config = dict(
    model='image classifier',
    dataset='Sentinel-2 satellite tiles (TerraMesh)',
    train_examples=72500,
    image_size=24,
    crop_scale_min=0.5,
    horizontal_flip=True,
    targets=['main land cover'],
    num_classes=9,
    arch='wide_resnet',
    norm='batchnorm',
    activation='mish',
    depths=[2, 4, 2],
    kernel_size=3,
    stem='deep',
    avg_pool_shortcut=False,
    widths=[96, 192, 384],
    mixing='cutmix',
    loss='cross_entropy',
    init='xavier_uniform',
    residual_init='scaled_by_depth',
    optimizer='muon',
    muon_scale='original',
    lr=0.016,
    momentum=0.95,
    nesterov=True,
    orthogonalizer='polar_express',
    adamw_lr_other_params=0.0017,
    steps=13100,
    batch_size=384,
    epochs=69.4,
    lr_schedule='wsd_sqrt',
    decay_fraction=0.3,
    final_lr_fraction=0,
    warmup_steps=650,
    weight_decay=0.02,
    adamw_weight_decay_other_params=0.05,
)
Rows from block 3 of a small image classifier, named by matrix and row number. Rows with one number belong to one channel. Each number is 128 + 32 x the weight over its row's rms, rounded and kept within 0 to 255. All counts start at 0. Numbers have three digits each. After the name is the row's rms in percent of the matrix's.
After each channel's rows are labels from the 100 images, of 14848, where the channel reaches its highest value: "top examples" is what is common among them. Only what is clearly more common there than usual is listed. The data: Sentinel-2 satellite tiles (TerraMesh). In brackets: how many of the 100.
# convs0: first 3x3 conv (model.blocks.3.convs.0.weight, 192x192x3x3, each kernel summed), inputs 96-191
# convs1: second 3x3 conv (model.blocks.3.convs.1.weight, 192x192x3x3, transposed, each kernel summed), outputs 96-191

convs0.149 087:129111086128156121102139187117109103088156104151138141125097151141086118136155139120117096166159183085142173138129106142121085124136157118166143119104103099119147161131121198103093091125079063077134146121121132148110118087092038133090141192076072139164210127101072092159138089117125107111
convs1.149 092:090144121090094172120162164118175134115128135118167149133104137072127082148111154085118059143155144130189126138102127127061188113100073139128146128113103142118152132099105082041169120124177093166133094113160141122136159196042119136098115119136157148138157113204102094095133098135151140196
top examples: crops (82); built area (70); main land cover: crops (61)

convs0.115 107:118117163123075119115092171153126147067189129102145131130053191211152140162154072130117131087169133113092122136113033091175085108107145148177086159127141110156085130146129088194194179075153146108135160102081115132100086106103088129098145096073147120157132087053128119149114115124133082096
convs1.115 106:059186143133114131117142081197097106117141142124087124116145099113122134125087208101161146144142167090085103138136151107119092130107154118158097162129113155094136096137118098074140152128186074100162073099043163120127115089136134147095087145162117175153152131165071118110121124106148152169
top examples: main land cover: rangeland (43)

convs0.162 090:121105149133111132109164152084097081117129032091149131112101138115125164165132079129152109134120110179186097161111052145087136112174134127123140077151132090101132183109098144100218155096182106083127121115140096125146073164143127149168126135074102172125103080128094087144113106140148106091
convs1.162 089:126111134181097088122116196089171188132058130114170137150067168157156151109153168152173137125082114107149130136089158146132093134113114087101074132099156107126077191150107153176186153139082128129156100175130185144203199084107135126158094141145131129134124169149155147168132130154102153104
top examples: main land cover: rangeland (43)

convs0.25 100:131106138086145155164088116101166170113135140169116143126134155132074064146126137090114148117117112089153138130101031103112131106102149158148129116121129101087134110180129192133144103158212147108169166170165123062117134124128197164146152180051103184080128172115089134152101046118142088175
convs1.25 098:133111183209142071150100168156150136132176134146127160129078081153127132126148139143136101140103166100115102161127148101097115154096121095140110104100163138127065143167078116126176187137090206071125036119065134144141117133153121124159085136161178136136130124156093132141137098126091133177
top examples: snow or ice (44); main land cover: snow or ice (40)

convs0.19 085:137156141170119154060125155135080104142127216122144142118126025105162159140109124189109093058128120099173081173094097126178106110135089093117130105128094125129122166156136119117109117123136141100144082110119093105149101098129141135120136207107142117140169062146139098092100085114168129107
convs1.19 090:141129147158155089163089140151126125148130112148122119126152140059054047122144152097115107158098147144082139164065144141103093138158094117121149174167143170203110137144124156143134085160098083072098143182152118120142108078123138153166150163138126131139141149101095098111107114094090119150
top examples: crops (64)

convs0.0 106:113134140097165158120109220136100158173120168089111123145117175194129192105040127160133091080071143114124179158140059082135130118167121092191132110165094118084133105145145198069173119129077145111128105116166077111115062110124140142109162066115144091120088125111062149102112078111193074131
convs1.0 109:115100101154117139130142117111135125159192103209144121160156152147139149117160099098123097153185078151121121097082175111062151092147135106151090133119177149162055190143124071134108095136123157161124096164127135082116105140145173093145091109104089139107043106122079110110111146124112142124
top examples: snow or ice (65); main land cover: snow or ice (58)

convs0.86 109:089087101132173098101119139121069178139199175151090100160150115133153153102118145125148103107114153147103093112152117118100122106119113158135102115115075162135161166124087126118121187118065141079137167111162123143153110109160152129188118161101064118104094069136106147153133021139124103108
convs1.86 107:199102120087127143176094116172078081117155157179064159145163069179112033163114139100090115130155100094118149110188115124079113124100155100124137117166158153150101160164161143153156121117170080173136042154146003095126085110151181083174108130154096100131128129158152057106131157156120161121
top examples: crops (74); built area (67); main land cover: crops (48)

convs0.99 105:115074144100150139073138142184068156172167142146130106168100159144180143184127166111147150104168095078150132178161076055148120103188126071178167156101149142141087180138099163104132061155098157165055118119092127101143124141074072128145118146117121129087105205125090090142135160180128158134
convs1.99 098:098137076200109127133113127216059097087131106138127140107134064187101159052094149153139193110189146134155139125093088176122127157169074109124101139160120148119123127061067129149164164139160149128122063098134154140159104099105122176179108151143123101114168149111091131101105162111118116100
top examples: clouds (49); main land cover: trees (43)

convs0.26 120:104091093161142072190124163089152119156117112110160090135101162141113130176117168165142143109079164072161164116093129124122181127090065087157079094113117119178105131121079042160124081111193103122063130101185148169139128103092151155108162125107087108145126121114108165153109119153093159094
convs1.26 118:146189167069131116132125165126060125110042150165114143115116100155099106136147149156164100123155112151134110179131142135146121068105098083111159170102152139116132158077151129140141035112097174125126130131140137154171124110143188066141134084139131101165143135166144097123161122091158117143
top examples: main land cover: water (40); main land cover: trees (40)

convs0.136 112:129173094104109128127132068127155148144080121135116133127137071116184133139122109094074135092149151160175127137185113145120081117123136108162126130127141139124114071122114103130142028120045161117099115129162126147129127106122151127115124149133138137118128091100099132077110212116125147179
convs1.136 107:119120073112058158140148138159090126106134114100138132138097118135099109130160182127102053140156141167121116113139135063150168082136090174176231149132148106127054133136148114129133162183156100164109143136081169080148107064130107104160134104135135133137092168035139107088152133131127154175
top examples: flooded vegetation (30)

convs0.159 099:101088157145160110134127187087121112046096124175065170119097201167109132134142134071114083133060093148131055103100106070134175103156149110132106117130152131090118139158117132149131145107067177192157087109085124128110120111148160112146121198082149114110177088125166119085139134115102112108
convs1.159 104:100118156102115175061121115113183118160083167136134155097173104144155143075067163131090083178201080150079169117115181134127125127078101171140144182115181139127137073093088088109153150173140144112183072147135138190132110098149134128103107093117110108162138125139129070128098179117178146163
top examples: snow or ice (43)

convs0.114 095:079113119144110132115145126160143088122112116138128094120074055120117117145116159127190103083136148178128109117080161115126185133123086132146110158156109083160148111121175145099145203159088135071167144085112170075135162140137110128160104191088137136130096169175150052171135176161100137118
convs1.114 097:095138124121112132123145089135115180140120114131147143104094147097112079107116109099111171104174109087125160100154131134171124121157136135191125089144161102117071097147080124189080093093108141155111162114211118130105045143107136139184130193102103108111200116191121108134099114165087187096
top examples: crops (68); main land cover: crops (49)

convs0.30 134:113096102082133130107107109109123150140073172167132127147155161083115104163135130126104104134101085076168132103173143071088166169134085161130151163107089150133106165129157163114146003174186143141162151120132155139164159122131157084077156145098124112139071092180154126126094095140106106104
convs1.30 125:103145170099134092148141179149081103188131129124149143124104037195135117135089064088184144123133109117146083152097161155107090123156145144101176152120124192187171099127105119188113185132153142180093141149152111128069137117121183166129106105137154143118126106114108130082134084128186117125
top examples: bare ground (52); main land cover: rangeland (44)

convs0.11 097:118102134118086076158164090119034127176151163124176098126102080108117119118114103105158156052127147123152158161096105088136084138120149102117115122189121130090075115117087143108156097169109137096154212130107109171148106062154099111099136101072140133144132161102115132086141090100113156058
convs1.11 098:103153121180145128102129066120150139205111129162121109153165184133159134104097164176156131136125111172134108131158183045104140188122134130146057149144107115163097139096136138168228094108129094147128060142180174177157172078167135132124106186158169126152082102129155140110078147151163088109
top examples: snow or ice (78); main land cover: snow or ice (63)

convs0.58 098:145135130139091088088136096168095111093106170136157110134103143144114149106077072083087141118160116104187084120182077096169068107088113166175085093120112115125141152120086108153042090120091119178092103098141095117126156111109115170112139194097152094118100142141132139170174108104168141129
convs1.58 117:104124116106147120127155127111154128148138131133095226119105120127150080127164185047107157193133086142119135161082096197119113110119095178107067177099094107146094128133199119044120111162092126121098133120099133127131107105163127145096188133200130143125141082117109131118113064125126084074
top examples: flooded vegetation (28)

convs0.131 101:126146182123153117108116151131215149125101145106096137115168101150133127117116097119103113124058204068115092121052112132181124122108134168132141094095077127118127118173123105141134173133130167171096065108053133127119163104095145114080124125081121177135165023131130069088091077099100104135
convs1.131 101:119119183106128146149194208114139158084137095187092099129122099105071105159092113122169139134182130102110125160108125104112102115199093094149170123118129087106118132161157105140169055142203105126122148048142166105157065136119113163116119127156141132125103184143177134134129145130141128087
top examples: main land cover: built area (25)

convs0.59 092:114102106097172076120164096129109162158122208162184090145149080118153154119100142085189118147116119146166106114156119099159150134098122078148095096089092111064095108164085101092116114128144172111141115115085094089171114069154135128112160166115145120164142077138088094104109114195122118084
convs1.59 093:092162095117124078128098141158139159125154145113122097164164094114086120103076140135087150102169161139114210150118113146116153143120160098124141131169160122180096124131161000153169066102156166125105079127197175138100083117119149142103133146137202133124187167102154122156125128107099130074
top examples: water (71); flooded vegetation (31)

convs0.51 122:113125133166141091125101120099117113156114134131143096111074098052155100098089141116139124118126126184150146148050166169105150138097145138042139136126136127151151139122255119111181077120092100106089125131140146133117172078163077150150146151101122124114183126104207107170128087111134114134
convs1.51 117:155093123218149141050118143159126118131139108150084144133163023112130158118136126117125091137146150116169111117144158085160098118104101153040098175121109144121150158144036075118113156089085124113143069066160098122165121092143044088120118151131087110142153129156169161140105141099125127167
top examples: bare ground (65); flooded vegetation (29)

convs0.120 089:089125136074165111088186098136088203139145104109098142141112078114112141189115136181082162203112154136126115154131209114118144112121109163114089177110123102183170105132109092161133077093063122183152123128158152110150130104088122112150104156102127090100144112138201129100090059117129084157
convs1.120 108:107073103044088126137142085103128111121144139120149135137071133111203169133104070140167152116176122103130133078134044125115092116104119151092094110093164065136140083150105055136039128115138126158102127150119072157185132133097149180131146146136096138190109188154168155116122116133144117101
top examples: main land cover: crops (45)

convs0.62 125:123142101111113074184146112160102109131145165131135095104169057124081136149140142125177163135154151124119126132136152144076077109146139119172108062120115107165115153101065126077087115139149112102100167125144170131125093149092129133119101099116140125088144125119069128069092139133114150083
convs1.62 122:098128133100215155057135096147171118150098100134172105124157169141140116089093164197107108136129123081077134156107113166152146162084094126082155156118137123127100120112190086075104163101095091111093106100090113143164108157091062102151164138154100136130141158147121117105160120131140148157
top examples: trees (88); main land cover: trees (50)

convs0.40 093:136094098087111179151146173061065131129125129123144128112089108177129104102153120101087125112137123171145165117128139179109079158072130117110111126137170160155088135115093169177136073109137094120128073108135144134148115099165119129155122088088084101172129115142057189145120172118141140109
convs1.40 096:089127162124141134161119096147118178109181109121137075182161202083120118114105113127164090148109107073112120116164093165153114133151097121148124187082142153112155117124155095134158185138187055080154131164121105140171127106114143079137168132157158073139140163137114108124163162155173120170
top examples: main land cover: crops (45)

convs0.92 086:136094100131140097132115095065092157141143116131204152169115150112142153131040113130153141103144143124081106164182162252118137155162138109182097112110187127081095152070138102187086086171126122153150129165111085107134076139194178117146105173159126100076118163119121141147120148100135132093
convs1.92 096:107081123085155106174117094164149100117132152169127108163119093152177064141150091168160118143096156174139141146112163147152189123108121132096118150194153078155188170130128098135208190082169144177138164077110118137133137123105112120124125104078106115121102158108144065072142112147075156104
top examples: clouds (44)

convs0.27 125:175099113122124171137094138107190144116083121088151118137168119066144148126153108156139138154181191125103138157160091152108125152124106109131154111122125111105125128165138182186114177133165098081073109083108135139138060078119087151101157111100135120108148138154145156072105078127137115106
convs1.27 130:139162159042139107151169140102054076164161165175114179132137117135149149146126142088118089113105104150134176145149140146128078117129122146159160080131205175149123153131091179098087072133054101120135154119133168122099030105146177194110101169142101156110104066130161157097165137122131107119
top examples: main land cover: rangeland (42)

convs0.153 111:112129123149128123114162071093145133179103134110115115137145143098093103136069137167141110138076093193159099155151198131103118130155137128126108049124090113138142108149099187189145133138050104100153149166157088156162146197142200081150087127151136135130134073147087109131114134133101115124
convs1.153 097:131098195076163175101142184117138096075155125135086146132104108072083118132160123142176081147128146120118143159158131098121103135124117094097142146048132157138154100096123059058194149131123122132114187153104096152160100123203061157135140150145141158124146136049153154161094166147126093155
top examples: snow or ice (47); main land cover: snow or ice (37)

convs0.73 114:116118134137143132109140166153154127147156104093119134155072084033105172149112110096162146114113108157112113161083126105117131231115121137120181078140210098126142094175126214131116155140150113141110135087153098181142116185112140110101115070078115138104145093159053067149111205156086089105
convs1.73 114:140095096143195158175117076119172188122139108064070076151140147177135092144196105144119144125147090111167128111143154137118117120127126103099121094130092108166099142200159098127165146126116135101136169113111128088117078081110070073159151129101083086130087094073109122120065126148158075132
top examples: water (72); main land cover: water (32); flooded vegetation (26)

convs0.14 088:142106108111208197150098132132177085183136071113114116156172180174091175143107147153076124198129149107113112139150092189124124145137174150161122124117137158126195094133117109132123108115119118123077162169088150122049092148114201106091161116102132113121159107088092153112101166137141112096
convs1.14 097:112198130088147152171094106098139083176131131110105116078139084091146079137159087159159124097134144104107126131139067137130094136079129094093174094125155113113126114125148137145114163165084233130104170107130099149142102147108076111103114096149118151075115063104093151159071130146090059181
top examples: main land cover: crops (43)

convs0.134 114:070108128086118169151070161157173202098102171117120170105135097171148134078087176138117103121133141154140086158125155143146109158132146110140158111128070113161139109117058152134186092110055107090091093119131107123101184165086140163137110047137117102148142125064138148172160104079117113069
convs1.134 099:118115148143083099087097101041081086115127124108166078134134052089118164109112012111082126142126156117140132111180172136109116122111099112129189155099116141090160183159136074055049137083147123113099120108150117118211130074142135113133181143115078100133110045112148159106107133142108147177
top examples: main land cover: trees (49)

convs0.69 072:082109144159127139057084134173147194172092123104096154056099107103157156146074127120112110096155096121135093103131104122159106170098114094152090105146152123090096105145113141125182115123121117158137113139163115126133175127098207100116146159126108112153142126159169127108070167086109117186
convs1.69 099:188119118156139114109108156137158108145096115070116072117176096141081110083148145124156135116062162050103169153093131056032073090115104066142105080158112123171070186133126096151119125099106077085088090115130156094104118097105131138163178137169101116135121089141133138130097126106145134138
top examples: main land cover: crops (50)

convs0.36 119:096131071086161138064133065115127106121123117090152105111100111142123135072139148111132177144091094090114145132102139203108103190145134128119138120144115160121104092124138188157163148129133141109098136117202155118183106061161211102149096116081109100162061137112119111147127119104041092106
convs1.36 113:110109178205129049129118104089089153187185123187157098190112107142119073102088107156130137082216095092133155134085170129157133118092108152116158095150150072085093131129124150152069147114129128158094119160135091143140104099152089116131167134143120062067060091103139112081155122132114137099
top examples: clouds (89)

convs0.24 099:155131212108095124091154190127161092087071141191104123102066129115113118145162134159126192127092147170079114133140157105153135170090137144111095150126151104148142170164088123127101119137142128187198117141060184098130086095103100138152142124137147122134120184070119137138099099105124114170
convs1.24 099:099098160105112145071109105072131097121082097144108076117103167172161146136123148074087106101095148117124126135158131103148164164107136096056133053114112121149109110116129163118088147115129139110150163158120182092147208192108095132072081093116117131075163146109126139080192122148096065113
top examples: main land cover: water (28)

convs0.85 106:126126118178088143121095172112218131188113086119147137142126080118166139113179149104123137130102103101121120154123101157104079176150114113103143131208136118148117081127146174181089119102056111136091080127159125147175100155110104080096146088099132130161165082130162163100121100172106108139
convs1.85 105:089162124096159166201091175111132144090101190157121074096169120119099109106114063120165166122170101079174103119101054160132137080170146056125115080126128158184113149165073117101114097152096104168074150108119099087130126195122191172192070147122093130130177086169173117162081167156154128144
top examples: flooded vegetation (35)

convs0.56 144:100102100120131186138144091097165137135131187089126129151144068138161149165177108062117162171144139163137118100179075172125130152106107146175139041125124116076138149052125141076189192131097168094185109119137118090154138063122099120158116104138115145112106167141069125140096116143125112155
convs1.56 121:092204138107084104118130157130146094133118184179184128107097113131176107115093147123109137130134078074111121144090166097134142144114110144122198107041127097096105104151114144153131160107192124106115119160180161097123102064181231121134123082147118088098127197157113133145141195080123118104
top examples: main land cover: rangeland (60)

convs0.147 088:132100113124152165138113175176140097167070123079134094116060138124197156086118162156115078128159121117137092150103175116190127154105138106093137129175138133149114155163099086187182179108098181100132140127097112170129150131120172141126108149111169104155156117118125081133073117112124172158
convs1.147 096:186115098165146123060139095108085150114148142149129088098131097167148176129163092121138191145126130137130142131056149079076094120106167142150134159199116088187094106215201097089153081105108129120121131079134128107157089202167122131121109126181065120142089161154147151147088121181154143081
top examples: main land cover: water (29)

convs0.109 094:159125164119106100079152124232110089161140089130133150136104164038166163182129161139156101132155146103148128089127198171169143170148111135144074096098088095106170131092127138113122126145055164120057150091128141127151125132123093128163138148080071137110149054099128169101111122105123122111
convs1.109 095:118116122107080111120083055149128100090167143151166155192208089138121069163124113104108163133144151070112101109124131118097150120147129083109150137139106114135109113113127110116111151148102063096122139081119118081149129140144161107175081123196116123149117136109143111073160094134162105132
top examples: water (73); flooded vegetation (49)

convs0.166 081:099130138104126102133085144118050119144134170113100172151120066085145144108120138136120139120105128154122099171120147120124081085149086118096136114195202203104070163141079113091114113099095216171162055150133135142095134114119120118145127168103151127164122126108175073130136095116168120088
convs1.166 095:154098069150146209147167093117153131068152094128159123074123109155123109094157063109127152102125131121127193172123069124155141148122148115082080176140121088203096142158167167171144087111113062080125151130162101165145087139107089118099050078134127095084088168134147165198131145172098130112
top examples: water (87); main land cover: water (51)

convs0.121 130:174201186102071141067128124112104046129153134155099131159090101087140147154137189129131112147113122104110111151140102126163104111118109125149122127135099086131109139140133136156084099156134128142148152120166146116152127091084157109117070115148223072087027130106143071160139100088078134051
convs1.121 117:162108101164085093122098094123117125146110173160094080158032134054116128104074106149126095114128138108141082109116171147166100113166132122145079087136136044137131135123103134114140186115084090162129115132148090105155107152134094182144188142123133129104146128081169159114121118156142081165
top examples: main land cover: crops (53)

convs0.154 102:060135099112099129162110148134164064105129166140095140144136182176111113157121124083117109074146069090131077146157091196120075125133112157175126099124105117129117098125172104165136152141061117082094114125147116175166118112119224108063099108058102124104124143123099126093141072104187087128
convs1.154 104:148163131129098130112119187149128160096102134139120133133153141055094166186098131142196119159079113157138106116148153120170150113141096125139129159185090101186151104104128096084120070133134152089125034106145131128178107142114037097144149135162101180134152038184146160139130192115064149160
top examples: snow or ice (49); main land cover: snow or ice (33)

convs0.77 104:093099121184141121104077138141170158154078128127113099112124145148146097127114095169101119178139145105131117137140096131136180084052081091145092109122114084106158117089074107171108178128199121133150072115127113099099080090105241165120143156144139157131165153137097068086146096124052075152
convs1.77 099:128101121155154089084067116068145118126117125102116190148126110121132126088132116171154074137221128143078117159144160133173116160157150118092216147138186121174117126146156098050126067141132079105132132102089116159133084130062056082087100111128107160139178094137169121169149155134158095151
top examples: flooded vegetation (32)

convs0.31 126:093109112127122162084103158146096144140083131138178125100116113215115132120175121133142117158086170199163175152068119120152121130066107080061088068157106155121193127103103061166033116118119107081133088103111134092127092064131156127162098162083126124125140157092148106135123142101160136124
convs1.31 127:072168118132119029085133120058121078113181153200159092132115159142143087077090140119093115134098123149145144106137133120094104118119087096158155140124126094090147123113171147085082174114116107109147196165065110123122149112159155101124157071141085125116106071123124090076148139113125106196
top examples: clouds (58); main land cover: clouds (25)

convs0.67 102:106156121105080175125161147117058142169108176138134079102155145136162157151192122086142160145157154135081142119067114138111138113177087113113070101141120167107124136134162168128115150117111109121125079124131150115098094110155151113147181216128113097098148088136075089155109133189090126093
convs1.67 100:112095075129136148143120097088204102130147105169152141171106132095147099125145111114068110135111070057144098125160081106087092167154135136124162134137123085145131112159132104151192047164122093098121118177146144102123149144202074121093115108142112115133122150106207091095156156121132138182
top examples: bare ground (56); snow or ice (50); flooded vegetation (34)

convs0.49 108:113130112147135154140135132155141115135119145109166129096128128200128128104096151145159094116092110218097140107114053152131089102089118108125182082119143142112119140153148188176084108135105168163163083113129113123133185093142147080137113108111148114124182153151160109168121162114169126153
convs1.49 095:151148139131119138082093095134177103122159192173111120151096155085129097160090096107121104145164115146111114168149166087209134146155126132105152150156164079157114104132112085148114147107147141097154113128093084123125060101092070090111152130093079131070110121120088141091167214165171152093
top examples: main land cover: water (28)

convs0.64 097:113121083105142078156102146127118127163144088136100130143108137136134130109198130129147136144125138090139161171158068149159175108152104145136118148121081134164094150124113123060117176110092184121141091085083217100096104131129133149122142119072116150136152078135156076112077093132070133098
convs1.64 086:077139128091121149194090149208124169097135148087127113139118164074161104101090149160143108122155162084141132143115116118134165102106138120124097164132130102102111134159090100017144201145170113126090167101157139164147144153124192098096166167127166106127175183150067152130132139101163141110
top examples: built area (62); main land cover: crops (42)

convs0.13 090:131158114139143127096142095114155119106121171111094144093149122109102179116128159118133085121090084081134111135125162132131117090091124087162157109159090161114174128143175133061188181147101177105086074140126169109146122156010086117098175167184140074158153170153160124131119161136111114178
convs1.13 097:124055118176103091150162091110127138095130118156135127107118145110101011075097176109114153112139149081108143175142073174139140105121094091075111053178121031125092130153171138150141111160162068103090091121150161121108158117088187086152142101099104133101070100110089167141187093131121117058
top examples: main land cover: water (28)

convs0.90 086:101145116101138108145119051135054129130163137100081166110087124053099141062147091096070163109137125163147120148093126128084130141127143108205174114172107088129129141144087080130091085097138161163149102161137128139121095124145117126076057140114077089095167184165182084140117135124147141168
convs1.90 096:150172092137129148134148119156210114104093120110187155121153157172101097135148104111115123165088126087123143181100091089111155119151127124181119082214152087149108103086181157084175141173211144105147083134142174124129111121096128132104132136107154126126069153115106100113141109143170096045
top examples: trees (89); built area (62); clouds (54)

convs0.185 106:137100117137108190118094101136125166070072188058109091134113043204154122124134117122143125071171059105163078086111141153084124099117098137107164075115145143099092115121095123152142122104072133090177132120203126144177199145098053121116126085144104181133141115161119141112119118148130140130
convs1.185 096:142126123115116104158143130036104118060155165150205105133127111180104150126091115165120150139120155081155107121093128154151183183105131176165149146173130124130162124200172107075104138109105136149112175138108134171112101094115176108124141128108150112137098138119150058111129132096123093149
top examples: trees (90); built area (64); main land cover: trees (56)

convs0.174 108:108093134153098133089141118134061119117150125119202161108081070167087149100094107113105104134138156177080183111115094089106165119186149121120121129134077114129135135096122136099108163075156152186159090139122116137115170130097117102140165092121095131134149176114033115103077130143209185154
convs1.174 109:077107103167167130113121127143125158170130087100061118077159182139132078133131162079123109105162093089101139124131199126135085149101150162167125143118080155078108109154096094169097167121081135156109113125147157156133094101169106171091113132154147105111106079059117141114149161105137127047
top examples: water (74); main land cover: built area (30)

convs0.96 105:109163158106099100119109095180168179128119122106135139080139163045125129160105073084109125120100099165121146128109162104149077164084149107120121149109124138089121177183082142096177168141184163126124046113144125183135109140109118183114129080095166154085114173077069141161077155138166120168
convs1.96 092:173120163146103178123133101146122104183082135105091096099123124202138183136101143095190163116147121089138164145075068120123091121122168128106095121154127102112103088176153115126170123173161111096121146123112166154163127111110149118122128167132121173111081194092179164135141149134105152144
top examples: crops (72); water (68); main land cover: crops (54); main land cover: water (28)

convs0.15 103:115137109081100089117165146109095156172156110145143086122135156065120140139102142150151127086104118136091133108166026092149065148134145125125106132066123139148145101123081111111035109120078183091058112195089118108098079108124213110113183129107164138090157158123069101127108129156065117156
convs1.15 099:111122127124164144142083129156162146106141135166143136123149127070118122146196135137097102165109104147156121119138048142143116098078161169092109126114157126141104042113206068177157140109124126106112068101130151157144147193114068159136123133136141123143135127129197138148087097128147098158
top examples: snow or ice (81); main land cover: snow or ice (62)

convs0.46 102:128118141119148089132101150116176095091078132131124122143155070194120118135126135131132156123083133111158103128132146172131134083120096096135116058117106195127084095077199067174130110126115161123081155093159108099137076183136038149107131154109111141102147116153065181113112135108104144109
convs1.46 101:146109104182062072187120072092073083106134127082175114130113114114104145117136097156142140105110105132176116079135108143115145107159141143153131164076131143119137128104144094077139157126102099083143151075099121134124138083138165159114097101131112152083171176109171074111162130170133129150
top examples: main land cover: trees (52)

convs0.118 124:119072096085115152141131099150075096098111108181110089150127133142094090155110112126137118100117093123131137098150133131107130139130125089120130170142158158118117123140198146052081073122230094189123166141105171164118091133092062116103113155131163138120088215100105146133111149157090115169
convs1.118 123:101121115181106089080141060123114129158125111149168122130169121093132138138137092076101191137088139148117120159133159098109153133104106094109181149151097108140142120136097148141136149085115107061123138134122124101154172047126094146110135093129132106095152086172082109107150164144177121124
top examples: bare ground (60)

convs0.189 093:145099131102099144126135130192179121094076077170151088152161067143134085158139089117142099104093153127139155131162122142158111138091133106084098124149134120087093128124093100141053137127145108153139106131177170115135100158151137191185134123102136095095116115181166245076132179160143133099
convs1.189 104:136111094187113178127118063191091142142149099167138212082158125201108080157175137099140161098172095143118079113141099132099165150146118152122060165130119100168132069080149171162116137150112060081087123096087107116085124115130104098125120129205126133108134131141081085105145107074123125127
top examples: clouds (41)

convs0.16 123:142139131137118118117132127156099099099166149151107142166140134061136141160146131146127109149120128104131104178132118132098092145122129122143167212109150122151157141135067127117114041126098144016105117176088140165124038078103076103090150113137144137139114058169060114135130113159082111139
convs1.16 115:136108120145125146182083060070111133170102106137164140099074099171114140126132099120106104114094155117130095088106065133158124140111133148086167076093110134157186080151190133132121211141121158089057169135130113116124181213107097157098085075097108118095144097093133163153115094124164096092
top examples: bare ground (59)

convs0.148 100:147138120135096132126119108150170142151143153110124133118153163115188108207158141156177117147121128125085168134183082091152101119114125122122085151141159117087151111129063088109118153171202128091085153058098136125140006120160184122137128065104165100159120100168051124098126132148106121076
convs1.148 093:108149120146108103078133172150115122109120131107113209084105128191121151183114088156084195110145090177093087131118130167144171099066107090150081142091153101163213157137063143127106197125106097103130118060109142119102154154129156057144103157132105128095134121223157075123142102061079097099
top examples: main land cover: crops (43); clouds (42)

convs0.29 103:126148176102146085070136139106099146132055147105159123118107144071113146151111107093110093114123148127115155102148169117099156153119174164136107157107118178138142151116143138189123098141145177142159135099202075143115128129144135128107094093074111145164108117143133194084113114066164156127
convs1.29 090:172207103139112139081183132116141123136139107160103086118066096089053162137120119188093146127198097104127058106132072147132087141125129055090096135143135130145135128145052082106120115111165125107095146113158098127116131134137080137153148117108089132110131118072084073111111163126146086076
top examples: water (71); flooded vegetation (43); main land cover: water (32)

convs0.191 079:160091152107112109176039131130115143107154166170137115058087131076111099111126102139120164065106091103061127162205123112146117115173114073180116111119111118094137120121172155199106170176123111146100181107132103142132110086133117157123109159153156103093129153088143127125150117144132145116
convs1.191 078:098110070128166162103099111123114097129131130117127172109151107105134172122065141110098162159140229138111139161147192106086109088151114143067156112162150152102142122118101146086062113105157149120094091084078167125114071137116139043100119169123191172138138121150165043112080121062116100127
top examples: built area (69); crops (65)

convs0.97 078:081103098142088130136164103114101146083134172183176178165165136196120167131122118125130135117139141114132115087150071172109138150180120165133062173084133141113137120111071045097104112158092136066130063114081135126067099151130081096138122184072159103129175132130139116126088097088113116099
convs1.97 090:177132089141147166129131125147147053092107137106090103105130083127119097087106036090102069111146112093127136063096130119152105132123113111074094134118130117141126183061101122074117132127130100130134112213128092140082130135126096126111122082075079134081096113113107103073121136130062097099
top examples: water (65); main land cover: crops (46); flooded vegetation (31)